From a checkpoint of a small image classifier.
Model: 32-pixel images, norm layernorm, activation gelu, depths [5, 5, 5], widths [64, 128, 256].
Data: trained on Sentinel-2 satellite tiles (TerraMesh), 72500 training examples, 2.3 epochs.
Rows from block 7 of a small image classifier, named by matrix and row number. Rows with one number belong to one neuron. Each number is 200 + 20 x the weight over its row's rms, rounded and kept within 0 to 999. All counts start at 0.
After each neuron's rows are labels from the 100 images, of 14976, where the neuron reaches its highest value: "responds to" is what is common among them. Only what is clearly more common there than usual is listed. The data: Sentinel-2 satellite tiles (TerraMesh). In brackets: how many of the 100.
# fc1: MLP up (model.blocks.7.mlp.fc1.weight, 256x128), inputs 0-63
# fc2: MLP down (model.blocks.7.mlp.fc2.weight, 128x256, transposed), outputs 0-63

fc1.196,197,234,241,194,241,200,206,208,206,202,196,164,204,188,187,181,176,248,198,235,140,192,210,190,185,200,215,185,181,196,215,177,223,169,205,217,210,183,211,198,222,174,187,167,214,192,189,193,214,225,228,218,205,189,220,188,203,179,213,174,202,180,240,207
fc2.196,221,194,193,210,180,192,208,209,188,175,214,248,204,185,188,203,210,142,229,156,230,221,177,203,190,232,175,175,210,189,164,211,162,227,209,218,196,220,215,206,203,192,224,233,214,213,202,226,178,238,175,217,178,202,209,184,193,218,204,217,207,192,187,191
responds to: clouds (35)

fc1.156,192,187,226,226,211,208,205,200,198,236,209,200,223,203,176,227,217,192,205,196,215,203,169,198,197,197,194,199,211,249,177,196,196,210,210,195,176,170,201,198,233,196,238,184,203,196,184,200,197,235,206,218,202,209,201,176,186,163,180,213,206,205,168,210
fc2.156,196,188,200,178,238,190,209,196,180,192,209,192,166,199,196,171,207,216,180,195,177,191,243,217,191,201,205,201,228,178,201,198,181,204,231,196,227,247,201,228,200,235,211,222,239,211,217,194,186,185,207,201,183,197,190,212,210,209,192,212,230,185,228,195
responds to: water (82); main land cover: water (74); clouds (39)

fc1.159,210,180,237,186,245,239,170,192,223,205,222,177,199,205,195,194,221,180,194,210,202,193,183,203,220,202,199,183,220,182,224,206,212,191,200,221,226,194,226,189,235,231,228,210,187,205,217,173,208,187,180,214,195,218,196,185,173,203,165,194,204,184,194,211
fc2.159,198,194,214,229,173,190,217,195,189,180,208,217,185,203,192,187,228,213,170,220,201,202,200,228,165,198,193,227,222,209,205,208,181,203,197,192,188,224,201,191,200,179,187,183,167,187,176,169,209,218,216,212,201,185,179,213,214,165,199,224,168,202,194,181
responds to: clouds (45); main land cover: trees (42)

fc1.185,212,213,191,185,238,220,188,212,218,216,175,189,170,178,210,187,237,203,204,233,200,227,183,225,234,181,216,205,199,187,165,187,232,211,192,202,177,180,184,181,215,183,208,234,209,218,177,201,188,160,205,214,203,183,184,218,181,213,182,214,201,224,190,183
fc2.185,204,202,222,219,167,185,208,168,211,206,201,207,243,209,178,208,181,208,173,189,193,191,233,184,170,174,175,207,204,193,244,197,187,170,197,204,206,191,196,220,187,204,192,190,197,180,221,184,181,268,189,188,205,217,219,182,210,178,227,217,217,182,190,224
responds to: main land cover: crops (44)

fc1.22,230,253,178,168,226,190,197,196,199,199,176,220,189,179,231,211,193,202,169,175,195,196,217,236,248,214,185,237,226,198,211,200,185,181,173,204,195,217,178,205,199,203,214,210,208,207,198,204,206,241,186,237,190,224,193,199,221,168,214,177,186,221,192,238
fc2.22,183,144,198,217,208,215,218,211,174,182,215,204,203,207,173,185,204,167,228,212,196,211,196,196,182,205,225,173,181,213,218,208,219,201,227,171,205,219,199,158,193,235,191,183,208,195,211,177,192,141,213,187,216,169,230,192,218,237,176,219,191,206,215,154
responds to: main land cover: rangeland (54)

fc1.24,203,213,197,238,203,204,196,203,226,238,189,219,218,196,191,184,160,234,204,196,166,159,207,194,195,230,198,198,174,176,218,200,201,188,178,143,251,207,190,199,198,191,226,217,205,223,185,212,170,217,213,198,218,172,200,206,222,194,213,171,213,198,196,185
fc2.24,203,199,248,180,213,195,201,185,168,175,208,208,179,181,235,205,229,182,188,206,211,242,201,171,221,172,206,148,210,195,194,188,246,181,217,237,211,214,226,209,189,189,205,170,234,169,173,202,211,217,184,221,162,216,195,183,202,194,206,213,204,179,217,200
responds to: crops (66)

fc1.176,241,179,202,213,225,209,236,204,237,209,193,191,168,174,242,212,169,190,184,206,237,180,216,202,193,220,229,182,206,200,229,208,180,206,203,192,178,172,208,182,180,206,227,197,202,190,196,177,204,185,210,240,203,217,197,194,205,252,203,158,189,205,205,207
fc2.176,169,190,222,182,179,218,161,180,204,201,186,206,219,236,214,222,226,209,226,187,181,195,199,189,202,193,213,242,211,180,194,218,219,173,202,199,190,223,202,217,235,192,163,210,179,203,201,180,201,222,227,169,227,198,176,215,218,139,178,214,224,205,183,170
responds to: clouds (35)

fc1.230,185,171,193,219,226,199,198,217,201,184,219,184,191,190,183,201,167,182,199,186,149,198,210,193,181,171,205,199,199,195,180,188,223,222,214,212,188,222,171,191,218,207,188,221,205,206,193,203,198,219,179,233,202,205,212,181,184,191,183,206,223,188,216,198
fc2.230,200,191,212,200,178,197,182,224,204,239,178,240,192,191,234,214,193,202,228,186,180,183,181,167,216,201,197,219,175,197,199,181,199,178,206,189,246,206,226,235,192,194,203,170,205,186,175,214,232,178,220,175,174,197,187,199,206,186,206,196,176,221,190,189
responds to: main land cover: rangeland (41)

fc1.154,195,176,183,197,198,212,172,223,213,193,169,176,190,190,154,173,211,176,221,225,208,221,234,207,173,185,213,205,213,191,184,211,177,207,205,208,209,198,204,203,201,210,222,195,244,166,198,178,192,228,170,203,179,165,248,230,175,189,175,194,171,197,203,180
fc2.154,226,201,186,217,213,175,187,194,194,194,167,235,228,221,172,199,192,189,203,192,197,197,173,192,183,202,210,193,177,213,200,192,207,161,185,231,197,201,201,242,208,202,154,199,198,248,237,196,224,205,204,181,209,180,194,173,224,224,215,194,223,207,238,227
responds to: main land cover: rangeland (42)

fc1.17,196,190,217,235,197,237,246,190,228,225,216,191,212,191,186,216,203,186,183,233,213,198,186,208,157,192,210,210,228,210,194,231,189,177,194,200,210,164,188,195,196,196,201,160,167,219,191,224,225,225,205,231,205,214,226,219,195,198,193,181,162,216,188,179
fc2.17,183,190,194,196,213,166,206,170,173,219,204,213,202,224,227,177,199,220,217,203,179,184,205,197,208,190,218,205,217,210,237,207,175,220,198,218,194,202,198,191,222,188,221,194,186,205,203,174,208,178,196,180,212,215,216,207,194,184,196,206,206,201,210,195
responds to: water (82); main land cover: water (40)

fc1.252,202,214,203,163,212,225,210,230,204,203,202,211,162,202,157,209,183,212,171,205,195,220,251,197,225,227,192,187,216,223,192,161,197,197,178,205,175,179,205,203,200,202,225,207,208,215,204,199,193,176,186,209,186,194,196,198,185,188,143,207,214,181,199,174
fc2.252,199,197,162,180,227,180,171,210,198,200,202,198,203,199,224,255,180,230,186,177,188,147,184,207,195,201,208,178,192,192,206,222,187,211,231,218,220,212,192,186,202,182,180,209,213,178,221,206,209,210,185,191,217,203,178,240,191,185,210,194,185,220,178,224
responds to: main land cover: water (36)

fc1.234,222,211,216,233,222,186,203,173,200,188,196,230,208,191,167,186,222,188,185,201,168,188,253,202,182,196,216,191,171,190,217,220,205,199,209,213,201,204,210,202,207,210,174,166,177,191,181,194,181,215,210,228,169,196,184,208,197,166,210,193,205,214,238,226
fc2.234,192,171,187,202,170,173,171,231,198,209,199,155,200,228,187,189,198,194,239,197,222,201,167,191,200,215,208,214,238,225,155,190,185,212,233,183,227,195,201,175,182,202,240,198,237,229,205,202,217,216,167,167,247,193,208,193,207,218,204,190,201,184,191,194
responds to: water (69); main land cover: water (36); clouds (34)

fc1.49,223,171,154,183,231,185,192,231,216,198,198,193,195,205,189,211,185,228,189,193,210,211,189,213,200,181,189,198,218,172,207,188,195,188,200,219,203,173,218,214,206,179,195,165,196,221,180,231,198,208,205,240,178,203,182,207,192,222,252,170,200,204,182,193
fc2.49,180,187,233,207,192,208,215,166,182,200,201,194,198,185,208,198,211,184,168,188,211,174,199,180,225,202,218,169,157,180,197,205,194,219,185,200,227,213,158,201,204,177,234,194,219,182,230,183,191,188,179,168,230,214,225,210,209,184,149,249,188,218,248,176
responds to: water (69); flooded vegetation (27)

fc1.68,226,190,205,195,179,232,221,203,238,226,209,185,172,223,184,223,188,187,193,209,228,181,204,210,167,216,179,192,182,171,191,229,173,200,252,186,194,202,194,200,217,198,231,196,181,192,193,235,187,198,218,193,212,171,185,177,165,184,222,226,191,206,201,241
fc2.68,204,197,205,209,188,183,203,164,199,236,217,193,220,199,224,188,217,189,197,207,169,219,190,205,196,195,221,216,218,206,197,184,190,201,176,182,206,205,187,223,215,234,216,175,183,213,180,174,229,201,182,183,212,188,213,224,168,196,186,177,223,221,214,147
responds to: clouds (41)

fc1.89,204,214,218,230,234,168,201,240,198,175,200,174,197,184,197,189,212,228,233,192,197,185,210,179,174,240,193,191,193,178,234,203,192,187,220,203,220,201,222,178,172,203,170,169,189,214,226,221,197,207,242,190,170,196,179,194,206,203,189,203,175,172,200,174
fc2.89,227,201,197,192,170,225,180,196,197,224,219,197,187,205,215,180,197,180,174,174,229,202,180,202,212,158,211,168,201,230,167,171,190,245,192,170,202,216,160,188,226,233,213,226,188,190,178,180,200,221,183,208,237,164,233,206,184,184,201,193,230,255,200,194
responds to: crops (74); built area (65)

fc1.200,199,221,162,250,227,202,198,186,183,211,191,202,180,172,185,178,194,215,164,211,216,191,212,219,217,220,195,217,156,234,187,188,246,185,179,211,179,202,193,155,197,199,182,198,186,199,216,182,193,207,222,212,207,230,236,210,192,203,178,188,191,196,206,206
fc2.200,231,195,212,154,171,180,172,213,206,200,200,209,195,215,227,203,213,156,232,180,194,191,207,188,168,222,190,186,222,198,206,210,192,218,214,176,229,187,215,236,207,220,211,186,194,193,199,231,204,188,201,210,236,207,208,212,216,200,231,201,215,177,197,199
responds to: main land cover: rangeland (42)

fc1.166,191,215,185,206,219,193,207,221,197,226,210,197,208,201,220,179,187,195,204,182,208,218,219,193,219,239,191,213,218,177,206,209,200,200,194,191,215,242,200,163,201,186,188,214,218,201,147,195,223,242,223,231,171,195,184,210,230,192,204,191,227,211,190,222
fc2.166,191,176,185,195,211,181,177,220,210,204,191,205,174,190,194,204,208,197,242,229,188,180,207,183,197,168,208,229,191,225,193,211,216,177,163,210,226,168,203,207,200,215,144,171,184,188,229,187,186,191,181,192,192,189,212,207,203,218,198,178,166,194,217,171
responds to: main land cover: rangeland (45)

fc1.58,218,207,165,178,199,203,202,241,177,214,186,210,198,211,207,203,186,188,201,215,209,169,229,203,194,219,194,230,193,176,191,203,199,230,190,201,158,202,217,179,213,191,234,189,172,195,255,202,204,217,196,197,189,191,192,181,183,179,207,189,195,221,215,197
fc2.58,208,178,214,233,221,192,164,199,223,161,200,201,169,183,201,204,208,195,206,175,180,182,210,182,206,222,212,193,242,240,189,191,198,194,195,208,191,181,200,222,176,252,212,246,209,213,226,164,195,176,241,191,187,194,199,188,218,219,175,193,215,182,198,191
responds to: water (71); main land cover: water (29)

fc1.225,217,216,187,211,230,191,189,220,213,203,187,199,227,177,217,190,210,216,182,174,179,249,180,224,211,193,188,206,212,213,224,173,200,192,183,209,192,198,177,207,167,188,209,186,199,221,174,221,222,221,181,246,202,198,192,205,204,208,173,194,202,216,199,156
fc2.225,217,168,203,187,173,221,211,188,194,219,191,189,192,192,176,210,192,204,215,214,203,201,210,170,198,203,235,205,206,210,210,236,204,233,225,197,204,196,204,184,220,205,221,195,215,171,245,198,207,182,193,225,212,212,212,179,226,172,213,233,177,195,206,214
responds to: crops (81); built area (69); main land cover: crops (48)

fc1.177,191,195,166,229,222,216,198,221,182,172,207,209,207,202,201,215,191,197,161,182,154,193,164,178,192,223,180,189,201,191,189,190,200,205,161,197,172,199,230,185,165,189,203,243,191,203,183,162,223,197,195,200,204,216,221,212,209,206,166,208,222,198,189,184
fc2.177,216,221,221,202,205,194,191,155,208,202,186,210,201,175,193,201,199,209,205,196,206,223,256,210,197,174,219,239,175,189,218,188,211,170,227,187,217,207,198,207,206,191,171,201,173,218,217,241,201,220,200,187,213,223,186,211,211,204,192,185,202,214,226,195
responds to: crops (70); built area (66); water (66); main land cover: crops (41)

fc1.248,193,215,201,187,251,189,177,206,168,226,212,196,179,185,217,198,234,238,196,211,184,178,229,199,178,210,203,176,213,217,192,193,196,217,187,207,193,216,200,217,175,180,219,201,215,150,184,217,215,181,222,198,231,230,209,217,191,169,179,219,200,217,230,192
fc2.248,203,177,236,232,165,212,222,167,203,175,214,235,234,170,174,205,160,184,196,213,224,208,191,219,194,182,224,174,188,185,203,165,210,216,169,195,201,196,199,193,193,198,192,177,187,227,192,208,166,226,240,192,186,192,184,215,207,183,208,218,184,212,188,223
responds to: main land cover: water (43); clouds (38)

fc1.114,182,204,204,154,212,200,212,213,212,204,191,202,177,218,195,165,188,207,199,217,200,171,222,190,222,169,211,207,219,186,209,176,194,198,168,185,195,185,172,177,221,225,223,215,225,213,219,203,205,197,193,209,167,214,232,158,178,242,208,204,191,206,206,211
fc2.114,221,218,189,195,191,218,194,195,187,192,195,211,223,193,214,193,223,180,209,217,190,237,189,204,199,193,207,216,188,236,198,196,191,205,240,174,188,201,193,210,227,167,181,176,208,164,233,224,178,209,202,181,221,185,164,197,197,188,199,186,190,224,152,208
responds to: crops (66); main land cover: crops (43)