From a checkpoint of a small image classifier.
Data: trained on Sentinel-2 satellite tiles (TerraMesh), 72500 training examples, 2.3 epochs.
Rows from block 2, named by matrix and row number. Each number is 128 + 32 x the weight over its row's rms, rounded and kept within 0 to 255. All counts start at 0. Numbers have three digits each.
# pw2: token mixer project (model.blocks.2.mixer.pw2.weight, 64x128), inputs 0-127
pw2.13:128202127131165089141145133119110122127123122125127172078106127042125150126139126101133061129124091152082191151134135173179136129120118139142141125126137133119134103149093142172146101130135139090117106097081164181128127055171095126169214153139144069190155100129128151121129114133129096126125117130110172022131126135132103059124120091121155127178132114016197149136119138113155174143133
pw2.14:129116124147110098139089064117150142126161139158085115142100133155109150110134117141128129123155157152051147142118126128147122181186129121131194096131103095142106093195127214070195079123121121062117145106143150143125129134107152036189128184108147132166217065120129215111160126131130114129175120131129110116118133108217148127116126154145145127119128153085170114144165133139144086089131
pw2.15:126106129072070148077171206181163153135111114114069158164104122081130121143122144150107146127130117196142128122114117187108124127140132150142170093105132115143126183143127092026083130127147059055127121084186187107121138136144149115156102132173110104141166140152125121120170096127119043135145094129107061115171126120130144151121113194129068140114114168184120134109129120084166089150125
pw2.16:129102140101150044124119105116150103130080118122073111125125130191133067107134126138155161126114149114239066131135122156173119140121130145121176083124172158139137165144146115113113082133133172040019100110115078136126127098141154088159081069143137107142090141101130075119144132128127127127077135132149072130140129144121095225106134120121102127092135157177135110129057115133152153128121
pw2.17:133101135158130149172136117177154071144167094126134117100142130052140115151124132128117146138114048104114081121109118084114110063138137111134168117113165110130120126134200122052088161118095058183064100108102141129123132186159047213073127042138142132147131116118130112112100115125124184121144164131152024123122131116094119123129109158126170132125107170108157102128095125129102165105124
pw2.18:129124115112135115189078126179136088138140128145063082116163109136113108110105148101136182128128119156077156118113118091101135163122139109122169187154065182150119093131123102117199184143095113181180120121097120145139138118093175116157147147123161147099027117062127204133145144121129086119102140115150014100129136116109133102124121062142145157087130133106162095153184122133129185150113
pw2.19:123155129114095159154152144136108200128123136116135191165148116074135173108125156170119099123127219193160151144115126220156121132104131095124151155156137133151126107162125089100088154126128174127176099131087041152126127139097154123171016189128128190145122172172129126140126122127128098126138145123089171135102124128180141174168124104128151126152136141071084129136168125161166063150124
pw2.20:127107125125128229058064113128114136133127127135187121130151133159126125126130161102119179137106148079079194132149129125206135146113126109128184169141175156132126079128225186177166081132137068087153142133083087100126127088200223160061168167110128145107128125120129175125091123127129146122097172126096146142136123138091126097122129112134145127152123134123092109116147128111102178130120
pw2.21:129180135101164139107054182151115147127105112143202137142152134122134106124124132160138153131130053138078135127125125121129129188163127118123169228150151194132146161181147082116170186120124067182130117156110106139130129110150177166150058131146155168059102120133128103141094139125132152127148147125136139150149127132164148097123135083134093139114124234199148125109167132148114150211136
pw2.22:128179124206147064089126149117121088121140133122109158143146134179125152136138111125127225131150090158110152124141136189150138102143120136121165107118083097125126156152125126168136160126126203247154121106088157154125127112071052157133135167154111129102135102104129069121114136128127139126131157131080144137132126130141123216128135145125072114120128133150116138144042138211126134213131
pw2.23:131088122174122212112114093159107039135101129133168117143108120219137130166115129122138155125119137133107193128134122104115117147119137106125090114126129140135127127081098217145137051121135143175113137130136091082125136142138122189131096177136106115103190150116127161129174121126126244128111230129194129097127132136168139076125116144127148131149128181119166129115143113136148202139127
pw2.24:124223129157108202140115147116120135125098109114138167108176134127139092127132121075137078139144172120156157120122134128094124114149126178131245012137104134115125098087069148101101132131139118202175107134174164174125130038130099148102138137102124180142138131141126115126120131130130092125115139126096172120125125131056127072138125106123186123136147125169089134106067131083138092098138
pw2.25:121091128130138110100139137180101191123080136140224108032124140122128077139137129133127078134124151135097148136132127076110130080118121124131139084131135081125122060192201098098100011131115093189065129160088136159132123148155146104088138141115135136112147115178127132139164133128131075131085139134148165141142118121050125161122128096126164110172137158096191134124161130096155140079137
pw2.26:130195118186123111174117126083116140131144116127038124120149127167124115153127116130128120121096226151220080135127130144136133136092134139127122239110198131117124168090157144217098150125143116152129128189147217148130125168185124165103146120143133154195160125161130100130142129126125098127111149124052107146125131135150114124134129182125142158195130134113151130137111133128110128069129
pw2.27:127071121099145174055146121129174084135152125132184102136123112110120156126113142145118108120131142105235110127102121090063128172071134101121092117149127178142122130152060121034133101125091153096088082126076118143117132178195182156139103125133116051144080203148129180135084103121125158127203140120175153099124137116115122140104125169122142127175112117072121102124124115132151147111128
pw2.28:127113124249094134114114140146093055123113131125169097127151143065132139147126127121152067123106112066070193093140132126163130157093132113122135134124153105111128138099133084126137148130131131120095120155124031138126124082102144188153064118088135100207146089090128123135138130130124040131117178130129091130146121120092141173129132152147157122025128078150141118135084130082137129085141
pw2.29:132105139099116137176108112191145144127145105137138125169186119124134108125115155125147126123148132082130118143139117114051121056091134156129210150113155091139131120083196125059084057134118121192102131174148185102123131123224101127211074101109117167163178185143129100141118137125124130124134190133151200143119126139120108165126121145136109133083126186059141133089126122124096132160118
pw2.30:129021122135131188120150088126131185120126152113177111075094138156122165173144107115127159128120192157168190095136146130068142124122112129120073188143133140099132059111092179082086122124135197094151144135127092111126110115116117089081101109126142140111125142149130127117104105134133138132113060131129156119115120144077121165119140236123184130143146128100113135097198138214143153082131
pw2.31:126107119095155129195079155147116041110153137142171089082125142148126134134145123115134079118118116122160193106138142149201130117106115129124136086131155101119130171102085156107065175128108110145124143131123098123133118120055052198142108077152152084100089108071128101121150124133133128137137165137110138152110124122122126082118136081124050122159151072086192131120017140099117099192126
pw2.32:127042123135164059150131131127134227120146117099099125098162136181126080140134122128145134135157150104120060114130137145131136106121117125118145142150128140120127146075118128100153182131132150160127117177148236086127128164233194152089114073140125112084143156142127131131167148132130202135100166131199100136100129123188128139119143150132184108077132136097068124149117127094094077129120
pw2.33:125103122075110096061175160076134156121111150105099149183094143118122138167144128139143113126130116134082133110133146115142139007138117069117006135123115116098123159097134145147125075132126062152145113138135184165130117143167149141107165137128133087159123123115131152136148123134134156134120118130208105131117127133092126179156140107114149097158143124086199154128223135184170053148120
pw2.34:126134128113095176154109190090136183138062124129115167064096125075135152124127113113117115129131151119161117116118121131069127099127127150133112081130179083134136219151120111138081178132131086107139138116173118120123130119064116090087226113122113156090090089073126070115150114131131113128093165127101206129125131133098145075146122137124012120149129047160118143115118128107145102169122
pw2.35:127075128058098121127124153132132105121091099129035130230123127128130090121130145110124068123108124127128129139125138079117125143149126121127139094152102174134121159134073099000155101134139096109159136125110107108125129136130050076155146105122119105107090125114126018123155122131133204119126100139088144096108130109095129076122130166120076111116125146100203135119127137125131132083127
pw2.36:130175127100105127174076170117144153125148143141122138143088129098128177123125122103143164128151093084082095132122129156151127169118118108134098126126132124130129089162161126141158188128126126216148148129154195130131124124115069173111105115115114224149057121144128120142137123128130186128172124120098104116123127124213133163113138086128070139175127091094115143124000129124100178205127
pw2.37:134113121140117128167152102109152111126130145133172153115083133013138143151134130156124195133132096102079116149126130153148130116121119106134156127092128145111131213127065136205135071128134182191155126145103071111138125195089191155113186115100130172135165105104128056119133129129130139136132096129161139151124123137103130220131135192117144112109119167144070126132222130087129087143117
pw2.38:130090135157134095083055080100139108137128134120193160084149122076141129147128130153122089133133109149191115138124120118144117122163136108142072081140137113143133152093195145166128238127153215187130142126140083091132135107099053114081184150115120112101168136090127167133114100131129179121125045136105109156126127142141122154128115148128122139126123081226089120088081126121136093180127
pw2.39:127200132091149065057083152114137186121125153148129038110114129174127128087129123125158092113173134168131159112141123132096134168167126138127185149150129096133127129198152113136213113126114134151070141128180186096128128144111073089167184142136146215133126113092130064137099128127129097139166178124142148094114131148154102057133128081132196113153130065111129139141128138148119173112127
pw2.40:129147132190124168199088109169079097138109109123092080106132123165125119101111138183130181129082102151146017131134118140132117100129148054134140147139075121145123179102099144189168176128145106108093113102138175142128137109098177123130158095086092164121092155135126194140081146120121195137170029127115154134124133126174129155125115105124193145169112134196139123156136116114129077122125
pw2.41:129146145057156139141172160074128064132090131155098137173096120090128116117121115133150202122125227110114152142125128125150129083148126162143105102148094071122124188122183173190038113130146195132138141105113154152127126185150136205171111188115114101141096114145129113139130125126130202135132135113122067112092134146127151118112132152130189151150131136173134095133073120175144147199127
pw2.42:124148136207194085137129127133092116109154130119174121137093131224128130166146121095124147123154150103123062103149151163202140064144116122130132200129103122112153105123133195145141033127117143107115135098100151104134112126205155111232170136114141185137099187163131093131068111132131074137112112130151144139105123112119132160124146111125171144152157183099094133123173154162157141126126
pw2.43:130065126196158082064114083153129072131060119134071163115133124201140119120123125128118131133149129070114203165147123120161134108153122120130092081109181133139132146080132084183150134125118210038180119142176116118127137144130113103141213155143125131158110141126128140120077115126125102128128130124171205139146130129156109181132122179135035127133127134172104147159168129154138130113123
pw2.44:124189118083145048065131072198077103114163148119195044112193138179114152102143136112146174135115092182134175097127135087088145118134122145127083191122094143114135090107143124124167101131133065161111146100152152103136123169123127155088093099161135195122142091124128175132138145135134110127100121128130115169158124129194124104138140050130078115070143122110181153126153138168159136101137
pw2.45:125076120105112164117251152142091095131163128145035221159160125128127137143117099107140053128144140170165127129138130076121131173088130137130096096115120113120140116172176135109145146132112172083135108115071158129118128094204169132140180116140138124168101114157127191126119121124130151131165140127200153177128132134144141166113123159134164133199117077151063155135122121120091181154139
pw2.46:128159120169158124165066103014152092144150111153168142155138115128135107098101145163145130125100103129185161121145103138148105164139142113126086086114150104139125088170153151081164161126120189129147119122118095156124133049102110124104111178111126166161158138152131064136041111122124060119150047123143124100120127107180125131136105138129037155127108055085100100129106120105113201129127
pw2.47:126136122085143112124160156143118102114191113118137145097095128068120118141142149156132068116132091125143022109136132149191132156125115135124088146137102136119138085202083124034103106132132150070135131117126090077137121132166135125212119154152104127092126096138131194120097119132131188128082109135110100159146119126187135251126137136134139123066134131160167152118169129104150189156135
pw2.48:126113129130061125158069049164113104127134128113151111170169137128135119123126132173111149137131111116199086106108125148186130062122139174114176193123049076129130146073136114129025117118118135156109113140172065155133130235098141108129101133114124053143127110123128124122129117130129125134130149126184143156099124116080137047134126069127143125133125106141126141133128130090096143047132
pw2.49:126255128164127130144159127120120147127169151107106044177125137093131110121136133113122166129086163127101192145143131158151132152132124156116154129088100096113123139135066118118163255126139107126127128118111166145131128095107049147107089120095134152090135082099127130128108134131131096134133109133108139144142125128119099173099135139116087136195131124151111133104127129128116119069133
pw2.50:131117131216089093086172183127097170125121138127037104139071123127133144122127123141116194123093126138215086126110131154092121141049126131135153169107136099127144191148146112164130124130148157148135137138080172092124137119163055204107232177118131086135143109107130201124150127128132155131141122135119071140119125129093123154121122043122115123130143145137086123148124131137137173177135
pw2.51:126181130077153075100158129096102125125167135136107056085128127118129128137138140107126072118133105144104097123145128149141118109108121131131144090142069157127132122142100105170121228124117146139111110127105066159133125098079064150072121083100116173016213188160127110130120133128130154128126059132196102155163123129101134115107132132123023106162132123068130154118127128144106092093126
pw2.52:127040113133136122137158106127114161123134148121131146106160138138130195141135128174128058120157202123068116118119130073065133101157127138121111107142197103114120088137127218146141020126143044089104147144093140141131129119102198097092114124142111184163116136170128130132167125131130121133113125140138102132083128130117124121134135168132213113141138090093052149118167128171100116064127
pw2.53:130138133101120132121119111103128139134154114120145227123068114128134099114113099123133146132149098116079053114128123103085127193103138155128089181158127130149123152171148105246078065127122165181185149117101173132128136084124100073147126150083143185115132025148126186116124127123125143119103094121043067161110133121127120102122123074134125131136135092168119123135184109160138155114131
pw2.54:127045138072146121155164176096165157132149140131051109103114131139121114139122142105129022139125112139117082096126121085181129108151140155132141185143162174129115107098114159106098073128135148045134131124162153139134130096123136116131103144131123033144180153100125139129105141127125106125125049118090155108125132130035125111127130035137111122158124077091126125119177126150101148049127
pw2.55:128112119187101200095056203071140087117153122126131130123145137110115117116135112106139065120138205063079091127145134114172137132098107135128134109126125110109130113177063202192209172132138151083183149118102159172131112040164126159165071136144120134088124132139126157135156139133134131134099091141062134171120126136164141086145154116133094116118154157152135154099151124110152138061125
pw2.56:126160132079143149182172110154155182146135141145147141113153123083126169123121103147086139150094087126103114114076125085069128092149148163134129141125119168143137106148116121088167235124132115072130158127170163101126137152075168046106093134120122133174206132118127162107116134128130070124117087127108165081115137125182125127125110112139168130134111172118098124150120126063085077255135
pw2.57:128038131114143198108150142120125137128170148145203078123159121207127158125126110105113040135124097118169170109129132146142123170129124157134120050114184178126122129108217104175058169126144082154040103119140111134126127168188134078126117122103146198100095095130131118137108133129130105121145143126109180136133129134189158157125130113128175132167129126123096135131203126105145146125137
pw2.58:130096133064071108134084069149163142142177103120146128200136118149134104113115147131129175129133101113088089162121112110139120130137139131131144126096123166149114061114036123110166077135119124118188127094139119178130137153148145152086063126108113114155040175111129141134143129122120154118151066124115049132095132119063111108104109143135122135016102146204101087143185117122137138081123
pw2.59:134181130165130083108115144093146068137078121149144165095113123125132085128126113103132154125113130106138202093133128160106127091114130103120114114120120053131120129093107093179167112129145126106147156171111140103123128205080183141161198109165137056118139125168128034114131129126131092123110092130058181092108134136027119120138120122134125101121135126124113136137051123230107114184132
pw2.60:130119127203161137153160095132124194130111127118149210103098134014126085116118115133131202132159180107105137166119128120119134098141130122133187086132132136125122087149095074157160176129117143103173136114128045099126131133155139104131227091092150117199183155137128153125156142125127176125123108124207074165132128109117123166132125146125172118081122122137073132170148126114139128173130
pw2.61:128083132041127118068158132096135035121086145120026193134111123158132183149138118131133114128160077115055150126124135141168127157106125096116104123122087175129132105105132110175181164126109144029099118172147062098126124125051097112081099083141132136082127123144129105134067112130128130122158109130086162114146129140078132077151133076121097154180136100092126123123117131121136112128130
pw2.62:129150135116108107165220103129137135134132116128162074130219116058139071123119129098112135130109098111126137138123111128112122157108137136116119081139171135145121181102097126148175105128144183041215129115146177093126131198099102127129127111112131059088114141108127118135138147123125097125094075125126137127135128123224129056157111132141125143071113135112190094149230124119094149100123